A small audio frame classifier, trained from scratch: 700 steps, 1.1 epochs.
Rows from block 4, named by matrix and row number. Each number is 500 + 40 x the weight over its row's rms, rounded and kept within 0 to 999. All counts start at 0. Numbers have three digits each. After the name is the row's rms in percent of the matrix's.
# weight_hh_l0: GRU recurrent weights (gates r, z, n stacked) (model.rnn.0.rnn.weight_hh_l0, 768x256), inputs 128-255
weight_hh_l0.103 110:500545500500500500500500500438567500500500500500500500500442500500588500500500500500500435500558440564411500500500500500500446500500500582428500500558565500617500500500500407500424500500416500447500500500569500500439500431500558500500500500500500563500618500500428431458500500420500543500500500500554500446500500584413500500500565500500560500500564500500565500595500500500449545587500
weight_hh_l0.104 109:500500500500500500576500500500435543500500500500500500404500462500500573445449500500500428613500500500576500437500500500553379500578500500500500500624500500500604500500500557563426500500500500500500500565500500464443500500500500500500500500500500560624411500500570418500564500444500500500434500500500500541433500500500500500457500500567500500500500434500500500500446500500500578430546
weight_hh_l0.105 098:409573390399500500500500500566500500428583500386500500500562551605555572552500500500586450500500578437424500500586500500547500500555500500561500500581500500500500562588500500500500500500500408500446548500431500500500425500500500457500577500578500500500567562500500500403500500500500500500500500500500500500570500500551552500426500500500500500555500500500446500500500500500400500500500
weight_hh_l0.106 091:500500580500500500569429500409500500395500500553500500500500500568500500500500500410500422500500500500500500500500569500500611500500500582500500500440424500425417500500500500500500500500561500572431435560436500500500610500500500500500500500437500500500500500567590500500500500500500500500500500432500605582451500500500500500500500500443500500500431500500576558500500500500500500500500
weight_hh_l0.107 090:500500500500500500628429500500582500500500500581500500500444500500564427426500500500500405447500500500500500500500419500500500500500442500500432442500500500500500500420500500500500500441500500500500500615500375500500418500549500500500431500500437500500500500500500500500500590621500425500578500500500500500500559500500607500500571500500500407500500500500500440500500500500500571433500
weight_hh_l0.108 102:585500500500586455500398500500500411500439500500500567557546547500500500500500500500440500569500500430500500565500543423449500435500500500447500441500500500500500580540500446446500500449438500437500500561500500500500434569500556500500500446576500500500584500500500500500500500446500500558500500432500568500458500500595593500500500561500500500439500500500611500500500561443500500500564
weight_hh_l0.109 087:500500608500500500500500500500500500500500500500431500500500500500420500500500500431500500500500500438500500563500500580577500500500500420500579582500500500423500443500557500500500500500500500500550500500376500500500500500500500433500500383500500500500559500500500500426500500569500421500500443500500585440500421500500500500573500500391560589500500430500500500500565500500438500500500
weight_hh_l0.110 103:569500500500589500500500551500500450500500568500500557500500500549500430500500437500500500582500500558563500448500435500500500500500500500500399500500500442500500500500500500440549582500500500500500592500500500500544417558417500500500552449500500559500500500500408500500581500500500583500500500500500500431500500500557500500547500559395424426500500500443595500552422500551500500500500
weight_hh_l0.111 096:500500500500500500500500552500500500500500500500500613500500552407500500500500391500500500500500500500500500500424500500500500500500500500500500430453500500500500570582394500577500500500416500500447430500500590419578500500572500500437500500439500500432500404500500573500500500410557500428500440500445500500425500557574500500500500572460500500500500500500500500500500500500555500500500
weight_hh_l0.112 099:500500500500500424500500500500571500500500500432500500500500500500500500500500500556500560500442500562500500500568500500500500418500500500500500500500500500500500500500500500574500500500500500500457500500500500442500500500500551500563500500500500500500426500444500573439500594500500411447442438387500500500500500500500448500500610500413500500500500500444500413500500414500400500500500
weight_hh_l0.113 081:429500500500500500500429578590500500500500500500500500500500500500574500500558500500589500500427564500500426438500377500500500500500500500500500561500500500416500500500500500583500440500500500500500500500500500500500500500500500500500413500500500500500567552500500407566500567500566500500379500500500500592584500500500500420500500500500437500500500500500637500500500500500500500500500
weight_hh_l0.114 092:500500500500500500500427500500500500500500563500500602500584500568500571500500447500500500500425420500500500500558444500500500546603572500500500435500427571500500500500500590439500500500426568500554561500500500500427500500448443500500500500500416500500500566432500500500500500500500500500427500440500500500500381434500500500500500444500500500500557500500500500500500500448554500500580
weight_hh_l0.115 093:500448443500449442555560500629500500500500500500500500572500500420500500410500500450500500500500500563500571500500586500500432500500500500500500500500500500585500500500500500500500411436415440555500500500500430500500594500436500500500500500500500500500500500430500500500500500500430500557500500500500500500431579500556500560417500500596500500500500500500500500576500500557447566500436
weight_hh_l0.116 111:500500500567425500500377611500500500500553500500500608500500500589500567500500500500500500500500451500500406500402447500500500500432500500500500500500548548500500500500500500596444559500500500420500500500500500500500500558591500442500500500608542431500562500500500441500500500500500577500500438500500565500500571500500500500500500581500500500500500428500445559500500500500500500573500
weight_hh_l0.117 104:567500500500564500500500500439500572500433500561500562558500500500500500500396500500500500500500500500500419500500500444500436500500500440500500500500500500500500500500439397441500500500440500446500500500373500561539500500445433443500500551570500455500500500500500500500578500500500500434614394424500500574580429446500500500447399500500500500500500500500500500450500441500500500500500
weight_hh_l0.118 097:500500500500500500500500500500574573500500500500500500500500567500500500500500500500500500634500414434500500404500399500500500548562500500382500500500500500432416500500500500388445500500500570500559500500500558500500500500500500436432500500423443558574500500500500500500500423500500557561500500576500420500500500500549500500500500500500500500500500500500439587500500500500500500500500
weight_hh_l0.119 103:500500500555500550500500500500564557500558500500500500574500500500548500399422448500558440575500500500500500500582569500500556500500593454500500500443500369500500386563500500500500444500500500548500448438500500500500500500500500450500500500564500500576457500411500500500500500500500500500566451500500567500500572500500606500500500500500500500614442500500569500500561445553500500500500
weight_hh_l0.120 097:409500500549449554500500500500500500411500446560500500500455500560601500500500500500500438446589500500432500500500451500571500500500500500500500500500500557500565500500569500500500500570434500500500500500565500500500500500500448500500500500429575500500393500575500500500573500500500500500500500556500571443500500500500500559500500500500500379568500432571452570427500420500558551416500
weight_hh_l0.121 111:500453568500443500500500500500500500558500451461448500500500500419399500500500500500500500437500500500500559500500500500564453500577500500428500619500500500500439500500500421500500500500446500500500405500565551500500456500500423500500500500500414433550500500500500500500500500424500500500539451399436500500500543500500500447500587500500500500500447580500571568500500441552555500500500
weight_hh_l0.122 081:431433500435500500500500500500425500500500567500500500500583500500500500500500500500413579500500500439500500500394500572500500500500500604500500500500500599500426597500500500423500500500426500500500500596500500500500425571500500500500500500500500500437500500500500575447500582500500500500500500500500399500500500564429500500500500500500411500500500500500500500500500500500500500405500
weight_hh_l0.123 100:606500452500500430575500500500427409500500500500500500418500500551500500500553565500428448500500500422500500577451500500500500500435500500500500500500500426452500500444500500429441500500500500500500567500399587598500451500500500500500500500500500500500425500598500500500500602433500500500500500500500443576500500500434500557500500429438500500500500500500500500500500500443500500500500
weight_hh_l0.124 107:539500545500559500500444423550500552500500500500500500500500500619500500547500573435500500500500500500456554437500438500500463500500500500500557550553500500500450500500500433500500500500555500544500439500443457500500500500455551500500457500500500417561500500500541500500500500500500500500500451443459500500500500500573500565500500500456500500500430543575576500416500500500500607566500
weight_hh_l0.125 113:570500574500500500500500500500500500500500584587500563563500500500500500500431436500500446500440500592500500500460589500550588412500419500500500573500500379500500500500500500500500500500398500500500455500500500500553500500444500415500500500431435418500599590500449448593500500557500500500500500500430500500564500500500500448500500500500500549500500500449500500500446500444500500500500
weight_hh_l0.126 099:500500592500500500446592546500500500500500551548500500577500500459413438442500550500582500577500500555500564500500500500500500451500500591500500500500500500500500500431559442500500500500569500426500422552500575500450500500500583500500500567500500500500500500500500547422500500500500500557500500500500587578571573500500500500500500500558559500500500500500500560457555500500500500558427
weight_hh_l0.127 096:500425567400500429417434570500500500429500432567500500598445500500500500500500447500500592500500430500500500500570500500569438500500500500500500500500452500500500582426500500445401500500500500568574448445416500602500500500500427500500500500500500500500562500500500500500500500567500500500552589500500500500500500449500500500500444452500500602500549500500500552500500500500440500500427
weight_hh_l0.128 105:500500500500500500500500436500427500500500500441500500500500500500568500500553500500448433500560569424500434500500500500500500420500500500500554500444500500449500500500440500412543500574456500500579548570581450500500500411446428555500500500500500500500500500500500500500500500500500397461500500437553500500580436549431432500594456444500500500500585445500556500500564500550500500500500
weight_hh_l0.129 091:584500500550500500500500430500562500500500590500435500500500500437568557500500424500500500500500500500434417500500500500500432500500500500500500500562559500500500575500500500500431500436500500500500500500500500500500500590500500500500452429500500500559500500500554609500500500500500500500500500500500500569407500500500574500565500500500400500500500500500441601573585500500558500500500
weight_hh_l0.130 112:500500500500554554500500500500500500555582581500500500500500500560500500500500500556561412443445500500500500500500500428500500458500551500500447500500444500500402500433590443500500500500448500568500449451500500539500431588588560500500500500444556439451596500569500500500500561500413500500555500500558500545500500399567500500500634500500500548500500500500586500597500423500500500599500
weight_hh_l0.131 096:500594552592500432500500500500500500419500500500558418500432500500500500555443500562500500500500500500500500500583443500500582447581581438567543444500500500500444500500500500576500500500439420500500500500500500500500378500430500559500429500581500500500500575500500435500500500500500500500500500500500500578500500500500388500500500584500500568500500500500569500500500500500591575500500
weight_hh_l0.132 093:425500500551500590500500451556500500500500500500500500500500500568500583500431428500500500561500570500500584500560500500500500500560500500500500500500500398500500442448500500500500500500500500566500500500559566553500500500500500500500500500500558500430500574500500500500500589500584500500500500500500500500500500500500500500500500426500500500500500500500500500435500428500500423500500
weight_hh_l0.133 097:500500620500500500500455551500500500431500500500500549568500428599430442500500500500500500500500444500551543554500500569570500500500500435500500500500500500500500500549581400500440500500398500500500500500500500500428555425500567500500500435500444500500566500555500500422551560428500500413500385500500562500500563500500446500401500500500500500441500500500500500422500431442500582576500
weight_hh_l0.134 092:500415372449421500500500500500500598568500500500500440500500500500500559432500500586565414500500500500500500580553500562562500553560500585416500500500553500500557500500500500500448500500439500567500500500500500500447500500500500500500427582500500500500553500500500500606500500500500500500500500500443500500500439425500500500412500500500500437558500500500500423500500500500500557500500
weight_hh_l0.135 097:500500441500500500445500500500450500556500546500559576558426500500500565500500500500500428500500500500500453500423500500555500433500500500500500500590500500417441500500500442500500500500562500428500500442500500567500428500500500567500500500411500572500500500441500623500500500500500549500500429419450575500552558562500414601562447500500500500500500500500500588500581500500500500500500
weight_hh_l0.136 100:586500500500500500427500500500500500500556576500500554568500500450500500500500500557500500500500500547500500563543500500500500418500500500562414424500500557431500500440500500443500500433500564500500500500500500500500590590500500500500500443500500561500500443407500500500500500500500500500500500547500500427440589500500500449500574500401500500500383500553611418579500500500500500500600
weight_hh_l0.137 097:500500500500500399561416500554500500500393500500449500500500500559500500500500500500500500579500427500500500500500500500500500574500500500500500500555500500500500500500500500500500500424500500500500407500500445500500406500500500438500500500439500416500446500500500557500412500500500500557600500500500500500500500500500564500500500500500500442500500500500439500500500562500427500500500
weight_hh_l0.138 090:500500500500500500500500552500500500500500500500500591500500428500500574430500500500500500500500436500443500566500592500500552500500586576500436500575500551500500558500500500500500500449439500430500500500500500500500500500500500500422500500383500500500500567500500500500500500500500563500500435441500500609500422559553390500500500500500434500500568500435555500500438607500500500500500
weight_hh_l0.139 097:435500500441446500500500500500500500500500500500500500500500500500500429500500500417435500500500500570571500585500500545436500500563500414500500554500500444500500500500423449500500430421500550436500500446500578500391500500500592500500551554500500500586572500500500445572500562552500500423500445500500445500500500438500500500500612500445500500429500500438427500581500500427500500500500
weight_hh_l0.140 091:500500500500500500500414500585500500500500500500548500500426571500430500500500580550422500500500422500500500500500500500500500500500500500448500500577500500500560421500500500500568393500500500442500500500500393500500500411440500408585581500500500500409500500500500500553500581500500441500428500500500500452500500500561424425500582500500500500500565500500500500500500500500500500500500
weight_hh_l0.141 089:500413500555500435558500500500500500500399500500500500500500500584500500500500500500500444500500500500500500500500564578400579429500500443500500500404585500395500500500500500500500500500500500559500500500500500500500556500500500500500435500440500588500500500565500554427500500500407438500500500500500450500500500576500583500500500549500403500500446500557500500500500500500500500618500
weight_hh_l0.142 102:500500409500500500440500450500500599500500500500500500500551568500424584576434500500425500500500500594500500500500563500500431500597500567500500500553500500575500500500500446500549500432500500543500559500500500500500500500500439500500438500500500610500500500500500549500500500435434500500500500500500500431427560500555500500451412500500500500500432500500500500500566500500500500443423
weight_hh_l0.143 112:500500500500456553500500553500500560434500500583500500500554500500448500500538500500585500443430500500456500500500500431500500432438500500500572549574500500500500500500500563500439585500500500500500500450444500421500575560500585560569579500500457500500606500500424441568500570590500539400500500500575500412500500428500500556500500500500500618419433421500553500500500500500500500500556
weight_hh_l0.144 098:500500573569500440579500563567550453600500568500500500500500441500500500500559500500500500553500644500369500500500500555500500500500500500450500500500500500500500500422500500500423500500500599500440500500500500500500456500500500500500450442500500500555500500500500500500568500500500500500500500500500500566500500500500406500500500500500457500500500500500429427500500551500554500500500
weight_hh_l0.145 084:500583422500434500500500500500500500500500500500500500433500500500500555500500500425500500500500500500500500500564500500500500500500500438500500439500500500500500589576500500500500500500424562500500561500500500414500415500401500431500500500500500500500500500500500622421500500500500500500500500500577500500500500500500500500434500500500433500500561500500500500500500500423563571500500
weight_hh_l0.146 106:581500500586401500500500420500500500449500500500451500500500450563500500500500500500500560500602500593500500500412500500500500435500452549436500500500550500500500500500500500500500402500500575500437500500500500500500500500500500500401450543500442450500500500414500500500591500590500500500500566500500500423500597500500455500552500500500500500500500406500500500453500556500443500500500
weight_hh_l0.147 098:500566500459500552500441439500415500399459432456500500440500500434401500578500500564572500500548414500500413500564500500593433500500500500500500500500500500500500500500500500500500500500500500500500500500595500432399500500500436603449500500500562500500500578559555500500500500500500500500566577500563500500500500500500500500500500500500500500584500500500500500500569552569500500446442
weight_hh_l0.148 117:500500453500500402457500500500581500546500500500500500548500500500500500500447553500500458553500500596542500417500589500555500556461500500500500500455549500500550568500500553500500419554500551559570429500500500440500500500500500500500500549500500500429454577500500500549500581500555500559500426406500500454559566500426428500500541440500500500447444500500500500500500500446594544500500
weight_hh_l0.149 093:500500436500500500500500500582426500451500445446500500500500444500452500500571560594500500500500420575500500500500500500500601500500500500560500500500500447500500585500586500500500500561500500396500500500500394500434500444435556389500500500598431500500500500500437500500500500500500559500500500500565500500500500576500553500500500500603500564434448623581500500500420500500500500500500
weight_hh_l0.150 094:500500500500397500500500500571402500500416500500500500500423500500500500500556500500500396500500434500409388603500500500593584500500560500422500500500500500500543571435500500500500602500500500500500500500500500444500434500500500500441400500500500500500500500565571549500500563500500500500429500500500580500500500500500500500500500500500500500500559500440500500500432500500500569500500
weight_hh_l0.151 086:500500500500500500500500434500500500500500500566500593500500500500405500500500500500500500500500500500500500440500500500426500500500500500500500500500433557500422500567500578500552438500500500500500422500500500500500500500500500500425500500500500500500388434500500500500433500500500500500500377500577500500500500580500500500500582500393500569500555500500500500441591500500500580500500
weight_hh_l0.152 102:500500562500500500500500444500564500560500500549500500500500500500500500577500422447573566432453500500561500500500562500500500500500446500500442500432500429453500500447500570428500500500435500572617500500500500500500577500583500500500571500500500500500500562500500500566500500500500500549435500621443572557419416439500500500500500500433500500500500500500500500593500439414500453500500
weight_hh_l0.153 108:500500570500500500554500500500500500500500500500411500500500500500500500500500456567500500500500457500500500599500500500578500500500500580559500500500500500500500591432500500500500500500500420445500555500500500500447500500500417500438500500557500500433500554500500547424500500500500500604500445500500500500500500500500500500500449500500442500500500452500500500500500500500500500500569