{"arch": "crnn", "model": "audio frame classifier", "dataset": "synthesized solo parts of chorales (CocoChorales)", "train_examples": 39062, "gain_aug_db": 10, "time_shift_ms": 100, "n_mels": 80, "hop_length": 160, "input": "log_mel", "spec_augment": false, "win_length": 400, "num_classes": 73, "output_stride": 4, "norm": "batchnorm", "activation": "relu", "depths": [1, 2, 1], "kernel_size": 5, "stem": "single", "widths": [128, 192, 288], "rnn_width": 256, "rnn": "gru", "bidirectional": true, "rnn_residual": false, "rnn_layers": 6, "optimizer": "soap", "beta2": 0.99, "lr": 0.0026, "beta1": 0.95, "shampoo_beta": 0.95, "eps": 1e-08, "precondition_frequency": 32, "max_precond_dim": 1536, "merge_dims": true, "one_sided": false, "adamw_lr_other_params": 0.0021, "magnitude_pruning": 0.7, "steps": 700, "batch_size": 64, "epochs": 1.1, "lr_schedule": "cosine", "final_lr_fraction": 0.01, "warmup_steps": 140, "weight_decay": 0.4, "adamw_weight_decay_other_params": 0}
Rows from block 3 of a small audio frame classifier, named by matrix and row number. Each number is 50 + 12 x the weight over its row's rms, rounded and kept within 0 to 99. All counts start at 0.
After each channel's rows are labels from the 100 clips, of 14976, where the channel reaches its highest value: "responds to" is what is common among them. Only what is clearly more common there than usual is listed. The data: synthesized solo parts of chorales (CocoChorales). In brackets: how many of the 100.
# conv: width-5 conv, stride 2 (model.blocks.3.conv.weight, 288x192x5, each kernel summed), inputs 64-127

conv.52:62 44 60 31 42 60 32 50 50 43 50 92 45 50 56 63 42 51 56 66 36 37 50 40 44 34 42 37 42 48 50 58 45 64 72 44 29 40 50 49 41 58 85 44 47 34 39 58 52 24 47 75 65 49 42 40 43 54 42 40 48 58 65 58
responds to: note D5 (99); violin (86); note C5 (37); note E5 (33)

conv.138:40 38 39 50 68 67 50 30 50 72 39 74 50 56 42 49 58 46 46 59 50 50 39 54 50 37 54 60 50 50 42 54 42 71 39 57 56 33 38 32 28 58 47 50 50 50 32 29 50 38 64 50 23 65 66 30 50 50 50 50 41 42 50 51
responds to: note F#5 (99); violin (84); note E5 (40)

conv.39:53 68 56 58 65 65 34 47 58 63 41 56 30 33 42 50 50 25 61 62 56 50 50 62 54 41 50 27 43 53 47 50 66 90 53 51 50 46 46 41 47 40 28 61 62 50 50 24 29 31 68 45 44 60 58 62 55 29 75 62 56 62 42 50
responds to: note F#5 (99); violin (75); note E5 (45)

conv.159:50 47 48 67 79 32 66 39 16 60 63 50 61 29 49 50 51 44 51 50 62 50 66 50 42 50 46 66 44 59 52 52 49 59 36 32 29 56 63 31 57 58 59 60 35 43 55 43 50 50 60 50 78 50 69 34 56 53 56 39 54 42 52 38
responds to: note F#4 (99); clarinet (39); horn (31)

conv.206:43 47 51 39 34 54 72 40 50 55 40 73 50 58 57 56 43 43 42 56 71 50 34 31 64 50 54 35 45 66 61 40 33 34 65 50 79 56 42 51 64 70 30 61 41 85 34 39 50 26 50 42 26 52 40 31 59 57 50 50 34 33 52 67
responds to: note E4 (40); note B3 (37); tuba (35); note A3 (31)

conv.175:52 62 42 50 50 56 51 65 55 50 28 43 46 48 65 54 60 57 50 44 28 45 41 34 38 39 59 50 56 21 51 67 28 55 40 33 57 66 60 36 57 50 31 59 59 61 59 50 52 61 49 56 39 50 59 64 50 64 22 48 79 50 42 41
responds to: note D#4 (70); note F4 (40); note C#4 (34); clarinet (25)

conv.34:50 49 40 40 44 57 49 45 42 55 34 45 33 32 63 78 50 34 61 50 60 72 42 50 50 61 46 37 50 50 50 55 50 62 42 63 42 62 72 65 33 48 50 62 62 50 50 73 50 36 41 41 48 50 42 25 55 43 56 50 28 38 35 50
responds to: note B3 (100); tuba (74); note A#3 (30); note A3 (28)

conv.65:51 50 57 54 60 52 47 57 45 33 37 56 43 36 45 60 38 49 57 40 50 50 13 39 66 45 41 33 50 66 43 44 42 52 50 45 61 64 57 45 80 34 65 72 50 68 50 59 65 52 68 61 58 56 40 28 44 66 56 65 39 49 42 50
responds to: note A3 (100); tuba (65); note B3 (29); note D3 (25)

conv.245:17 44 50 34 50 46 77 39 63 65 50 34 41 59 42 36 60 50 27 55 45 36 57 50 59 50 56 50 69 25 38 62 20 41 27 67 50 60 41 50 59 42 42 42 42 63 67 66 27 37 58 23 57 58 51 49 42 44 39 69 41 71 64 50
responds to: note C#4 (100); trombone (39)

conv.194:26 73 68 72 34 41 44 34 63 56 42 56 60 33 49 50 63 22 63 34 70 71 52 50 43 36 18 55 68 45 39 48 25 68 42 49 57 61 55 34 40 50 29 55 60 42 57 58 50 42 42 50 63 45 50 61 46 44 65 57 58 55 50 50
responds to: note G3 (83); tuba (70); note A3 (39); note C4 (35)

conv.230:56 50 55 50 50 63 59 39 29 56 42 57 62 33 50 58 50 40 42 58 50 56 61 51 50 43 68 53 56 42 48 60 39 56 56 72 54 50 50 50 42 47 40 36 58 62 47 41 50 52 61 69 43 53 83 56 41 39 44 49 52 60 48 78
responds to: note F#4 (100); horn (65); clarinet (29)

conv.91:64 73 40 61 43 72 50 60 57 50 33 57 50 62 39 66 50 48 41 42 44 50 71 65 37 39 33 44 39 34 40 57 57 38 37 38 59 26 81 58 59 50 59 50 35 62 56 42 55 56 45 45 58 62 66 56 61 39 50 33 44 34 54 77
responds to: note C#5 (91); violin (60); horn (26)

conv.5:50 65 55 30 57 50 33 29 42 42 45 73 50 59 66 44 50 44 41 71 34 50 40 30 50 50 42 18 67 50 58 57 29 43 67 28 31 48 44 28 58 42 50 61 59 66 50 56 61 30 53 53 40 60 58 44 37 31 31 58 67 50 39 41
responds to: note G3 (91); tuba (85); note A3 (41); note C4 (28)

conv.48:65 41 31 65 61 42 50 56 50 33 44 59 44 50 49 63 36 53 39 50 58 50 62 44 63 58 71 23 43 60 44 55 37 42 67 63 46 50 56 65 50 40 50 35 50 24 75 55 63 39 43 52 66 72 63 38 52 50 49 44 50 50 50 80
responds to: note D5 (91); trumpet (30); note C5 (27); note E5 (25)

conv.87:42 52 42 34 43 53 90 66 37 41 48 41 60 43 41 50 50 65 58 66 63 33 36 68 44 61 56 43 50 75 42 42 40 67 57 81 50 40 49 59 69 41 38 78 56 60 56 50 72 52 38 50 50 50 50 59 78 35 36 41 37 51 51 39
responds to: note C#4 (98); trombone (44)

conv.171:57 40 53 69 57 64 53 50 46 50 50 44 38 43 24 68 60 47 74 30 34 37 53 31 50 61 61 50 65 43 41 35 42 53 57 28 38 50 48 43 41 48 46 47 46 65 50 59 55 50 23 43 35 50 45 29 47 36 42 58 50 37 37 25
responds to: note D5 (35); note D4 (35); note E5 (34); note C4 (29)

conv.141:50 50 53 42 55 44 51 40 50 50 50 43 46 36 56 48 36 58 35 42 57 57 36 50 39 42 67 50 61 55 50 50 52 43 20 56 50 38 32 50 82 34 57 58 58 57 50 65 65 40 41 50 52 85 43 49 51 62 60 53 50 43 46 63
responds to: note E4 (82); clarinet (47); note D4 (30)

conv.98:55 31 50 12 63 59 13 39 64 42 45 50 42 66 68 44 59 43 40 57 50 43 50 60 63 51 32 43 43 43 73 44 52 58 79 80 50 50 62 49 52 28 59 55 61 50 44 60 56 50 63 50 56 29 61 71 28 42 50 40 59 44 50 50
responds to: note C#4 (75); bassoon (29); note D5 (25)

conv.15:80 34 50 59 41 61 11 26 50 45 50 50 30 60 64 50 43 50 40 52 36 54 27 50 58 63 50 50 50 17 80 69 44 61 50 40 50 62 50 50 65 43 44 69 50 76 50 43 50 43 38 57 40 40 43 50 28 72 33 85 33 44 50 28
responds to: note G3 (100); tuba (94); note A3 (42)

conv.4:94 57 37 65 42 63 50 38 29 50 42 36 56 25 41 50 71 32 50 50 50 50 50 67 34 59 51 50 50 44 28 43 39 34 50 21 55 65 50 50 41 56 42 42 48 53 51 58 60 08 39 50 29 58 41 44 50 57 50 42 79 50 61 50
responds to: note E4 (98); viola (39); cello (31); note F#4 (27)

conv.134:44 27 56 50 50 52 50 49 44 51 51 58 68 41 43 42 43 63 56 49 50 81 81 50 50 56 44 24 39 75 50 73 25 34 50 61 31 50 59 58 08 34 72 50 43 41 42 42 45 56 58 61 64 50 81 55 38 24 50 50 39 71 42 39
responds to: note F#4 (80); clarinet (39)

conv.172:50 57 59 40 47 51 50 42 00 38 42 51 51 43 26 27 50 47 68 67 59 51 44 25 40 41 50 39 38 52 33 65 45 92 76 42 32 44 55 61 55 78 66 44 37 50 45 64 66 50 60 50 65 74 50 43 55 62 58 34 39 45 62 42
responds to: note D5 (100); violin (95); note E5 (30); note C5 (27)

conv.241:58 50 55 44 64 54 59 42 41 50 53 61 39 50 55 38 65 58 52 56 47 19 50 43 42 62 34 52 45 59 44 42 50 65 45 50 33 33 26 46 43 39 48 72 62 67 66 13 57 50 47 50 49 56 36 27 61 50 53 49 59 50 50 73
responds to: note D#4 (76); viola (27)

conv.161:50 63 06 08 66 56 69 63 38 50 50 39 56 50 39 66 48 40 49 44 30 65 26 29 62 42 60 50 63 57 72 41 43 50 50 44 51 38 50 57 37 36 43 50 42 40 67 40 35 68 58 45 58 50 35 44 55 60 61 39 45 34 50 62
responds to: note E4 (100); clarinet (53); viola (40); note F#4 (35)

conv.237:44 44 67 55 32 31 56 57 35 40 50 20 64 70 54 56 57 50 50 57 60 37 57 40 50 57 58 32 50 50 40 71 76 50 45 50 63 38 52 66 55 59 09 43 55 61 50 43 78 59 40 61 50 57 69 38 59 57 50 50 65 50 50 42
responds to: note A3 (68); cello (48); note A#3 (30); note G3 (26)

conv.102:50 50 16 41 66 59 62 71 55 57 56 28 60 75 50 57 50 70 28 49 18 57 37 50 67 59 47 68 43 42 70 28 44 50 57 64 53 46 39 40 60 48 44 40 41 55 62 65 41 39 41 48 55 50 50 55 56 42 40 61 50 55 63 57
responds to: note G3 (67); tuba (55); note E5 (26)

conv.180:68 57 68 44 51 60 42 68 56 57 60 63 37 36 59 55 50 69 50 50 53 65 38 42 50 50 57 36 54 65 57 43 65 69 41 45 35 44 60 70 50 77 44 58 72 51 56 31 49 69 43 56 44 70 41 55 35 63 50 75 60 69 76 58
responds to: note F#5 (72); violin (68); note E5 (33); note C4 (28)

conv.257:39 62 60 61 52 61 41 58 50 41 43 35 32 29 65 41 50 50 62 79 25 43 69 32 58 61 50 44 50 42 36 31 56 42 71 44 31 39 50 42 49 50 31 39 57 50 50 69 83 57 65 58 66 66 50 50 42 65 55 65 38 49 43 59
responds to: note D5 (100); violin (88); note C5 (29); note E5 (27)

conv.45:47 44 60 74 50 50 56 58 61 70 68 32 31 50 50 50 32 51 50 50 58 55 32 33 64 50 41 50 50 40 47 56 61 24 24 86 51 65 41 38 56 71 46 62 50 67 70 49 62 44 81 54 50 55 55 75 61 62 50 42 28 36 50 54
responds to: note C#5 (68); horn (33); instrument: violin (33); note B4 (29)

conv.238:66 51 42 57 45 50 50 47 56 50 48 50 35 50 38 57 39 50 69 41 55 51 39 39 50 38 59 60 42 66 22 57 35 50 50 50 55 65 44 14 70 22 59 59 50 50 35 41 34 50 50 46 42 69 44 50 55 54 31 36 38 44 50 57
responds to: note A3 (92); tuba (69); note G3 (68); note B3 (40)

conv.136:63 41 39 37 50 67 42 50 45 34 42 58 50 23 57 59 75 50 58 35 64 56 33 40 35 50 59 57 50 43 54 55 50 44 51 69 65 66 50 57 44 71 22 56 66 57 50 44 32 38 64 73 60 56 44 65 45 59 71 28 40 34 50 33
responds to: note E4 (100); viola (48); clarinet (34); note F#4 (27)

conv.128:50 50 50 32 18 49 47 39 49 36 44 61 36 42 41 60 44 39 55 56 56 66 61 63 50 77 38 44 58 56 50 16 31 50 45 45 57 27 51 36 50 29 56 50 54 46 61 57 60 43 34 50 66 51 44 50 69 43 46 50 50 43 74 73
responds to: note F#4 (64)

conv.158:50 68 44 48 50 49 42 29 50 43 38 50 43 56 42 73 68 50 53 54 56 59 63 59 43 52 63 14 27 45 56 54 56 56 48 43 26 50 50 43 50 50 70 29 49 64 51 45 55 50 50 59 58 62 55 49 50 41 37 52 43 63 50 33
responds to: note B3 (78); tuba (31); note A#3 (30)

conv.83:42 40 38 35 30 60 50 30 42 51 62 50 54 48 33 42 28 50 67 67 54 39 81 57 57 45 69 63 46 43 67 50 45 41 60 44 50 44 50 60 60 50 41 61 58 60 40 61 38 36 59 57 29 86 45 62 40 60 57 46 62 44 39 45
responds to: note G3 (97); tuba (93); note A3 (53)

conv.17:57 58 39 49 57 35 44 50 50 44 41 59 50 40 50 42 50 58 75 50 43 50 61 48 41 61 31 37 50 37 59 49 62 50 50 61 52 60 42 50 58 47 70 56 35 16 56 49 52 39 48 52 75 56 35 79 69 38 42 69 30 55 59 42
responds to: note G3 (97); tuba (97); note A3 (50); note A#3 (27)

conv.190:44 56 42 42 62 48 52 58 68 50 50 21 50 41 49 37 60 73 31 50 50 53 38 56 50 42 57 52 61 43 43 58 43 37 43 71 46 39 37 53 27 54 63 15 42 50 75 60 73 59 39 37 35 43 55 56 71 47 60 41 71 39 57 31
responds to: note C#4 (100); trombone (46); note D#4 (29)

conv.55:40 50 50 44 61 61 26 59 50 55 23 61 60 42 56 64 50 39 59 44 54 58 50 40 45 50 49 45 50 42 67 63 45 39 43 50 39 22 63 50 50 57 33 59 41 50 60 33 39 64 56 39 50 50 50 34 69 43 42 39 50 65 73 60
responds to: note E4 (83); viola (72); note F#4 (32)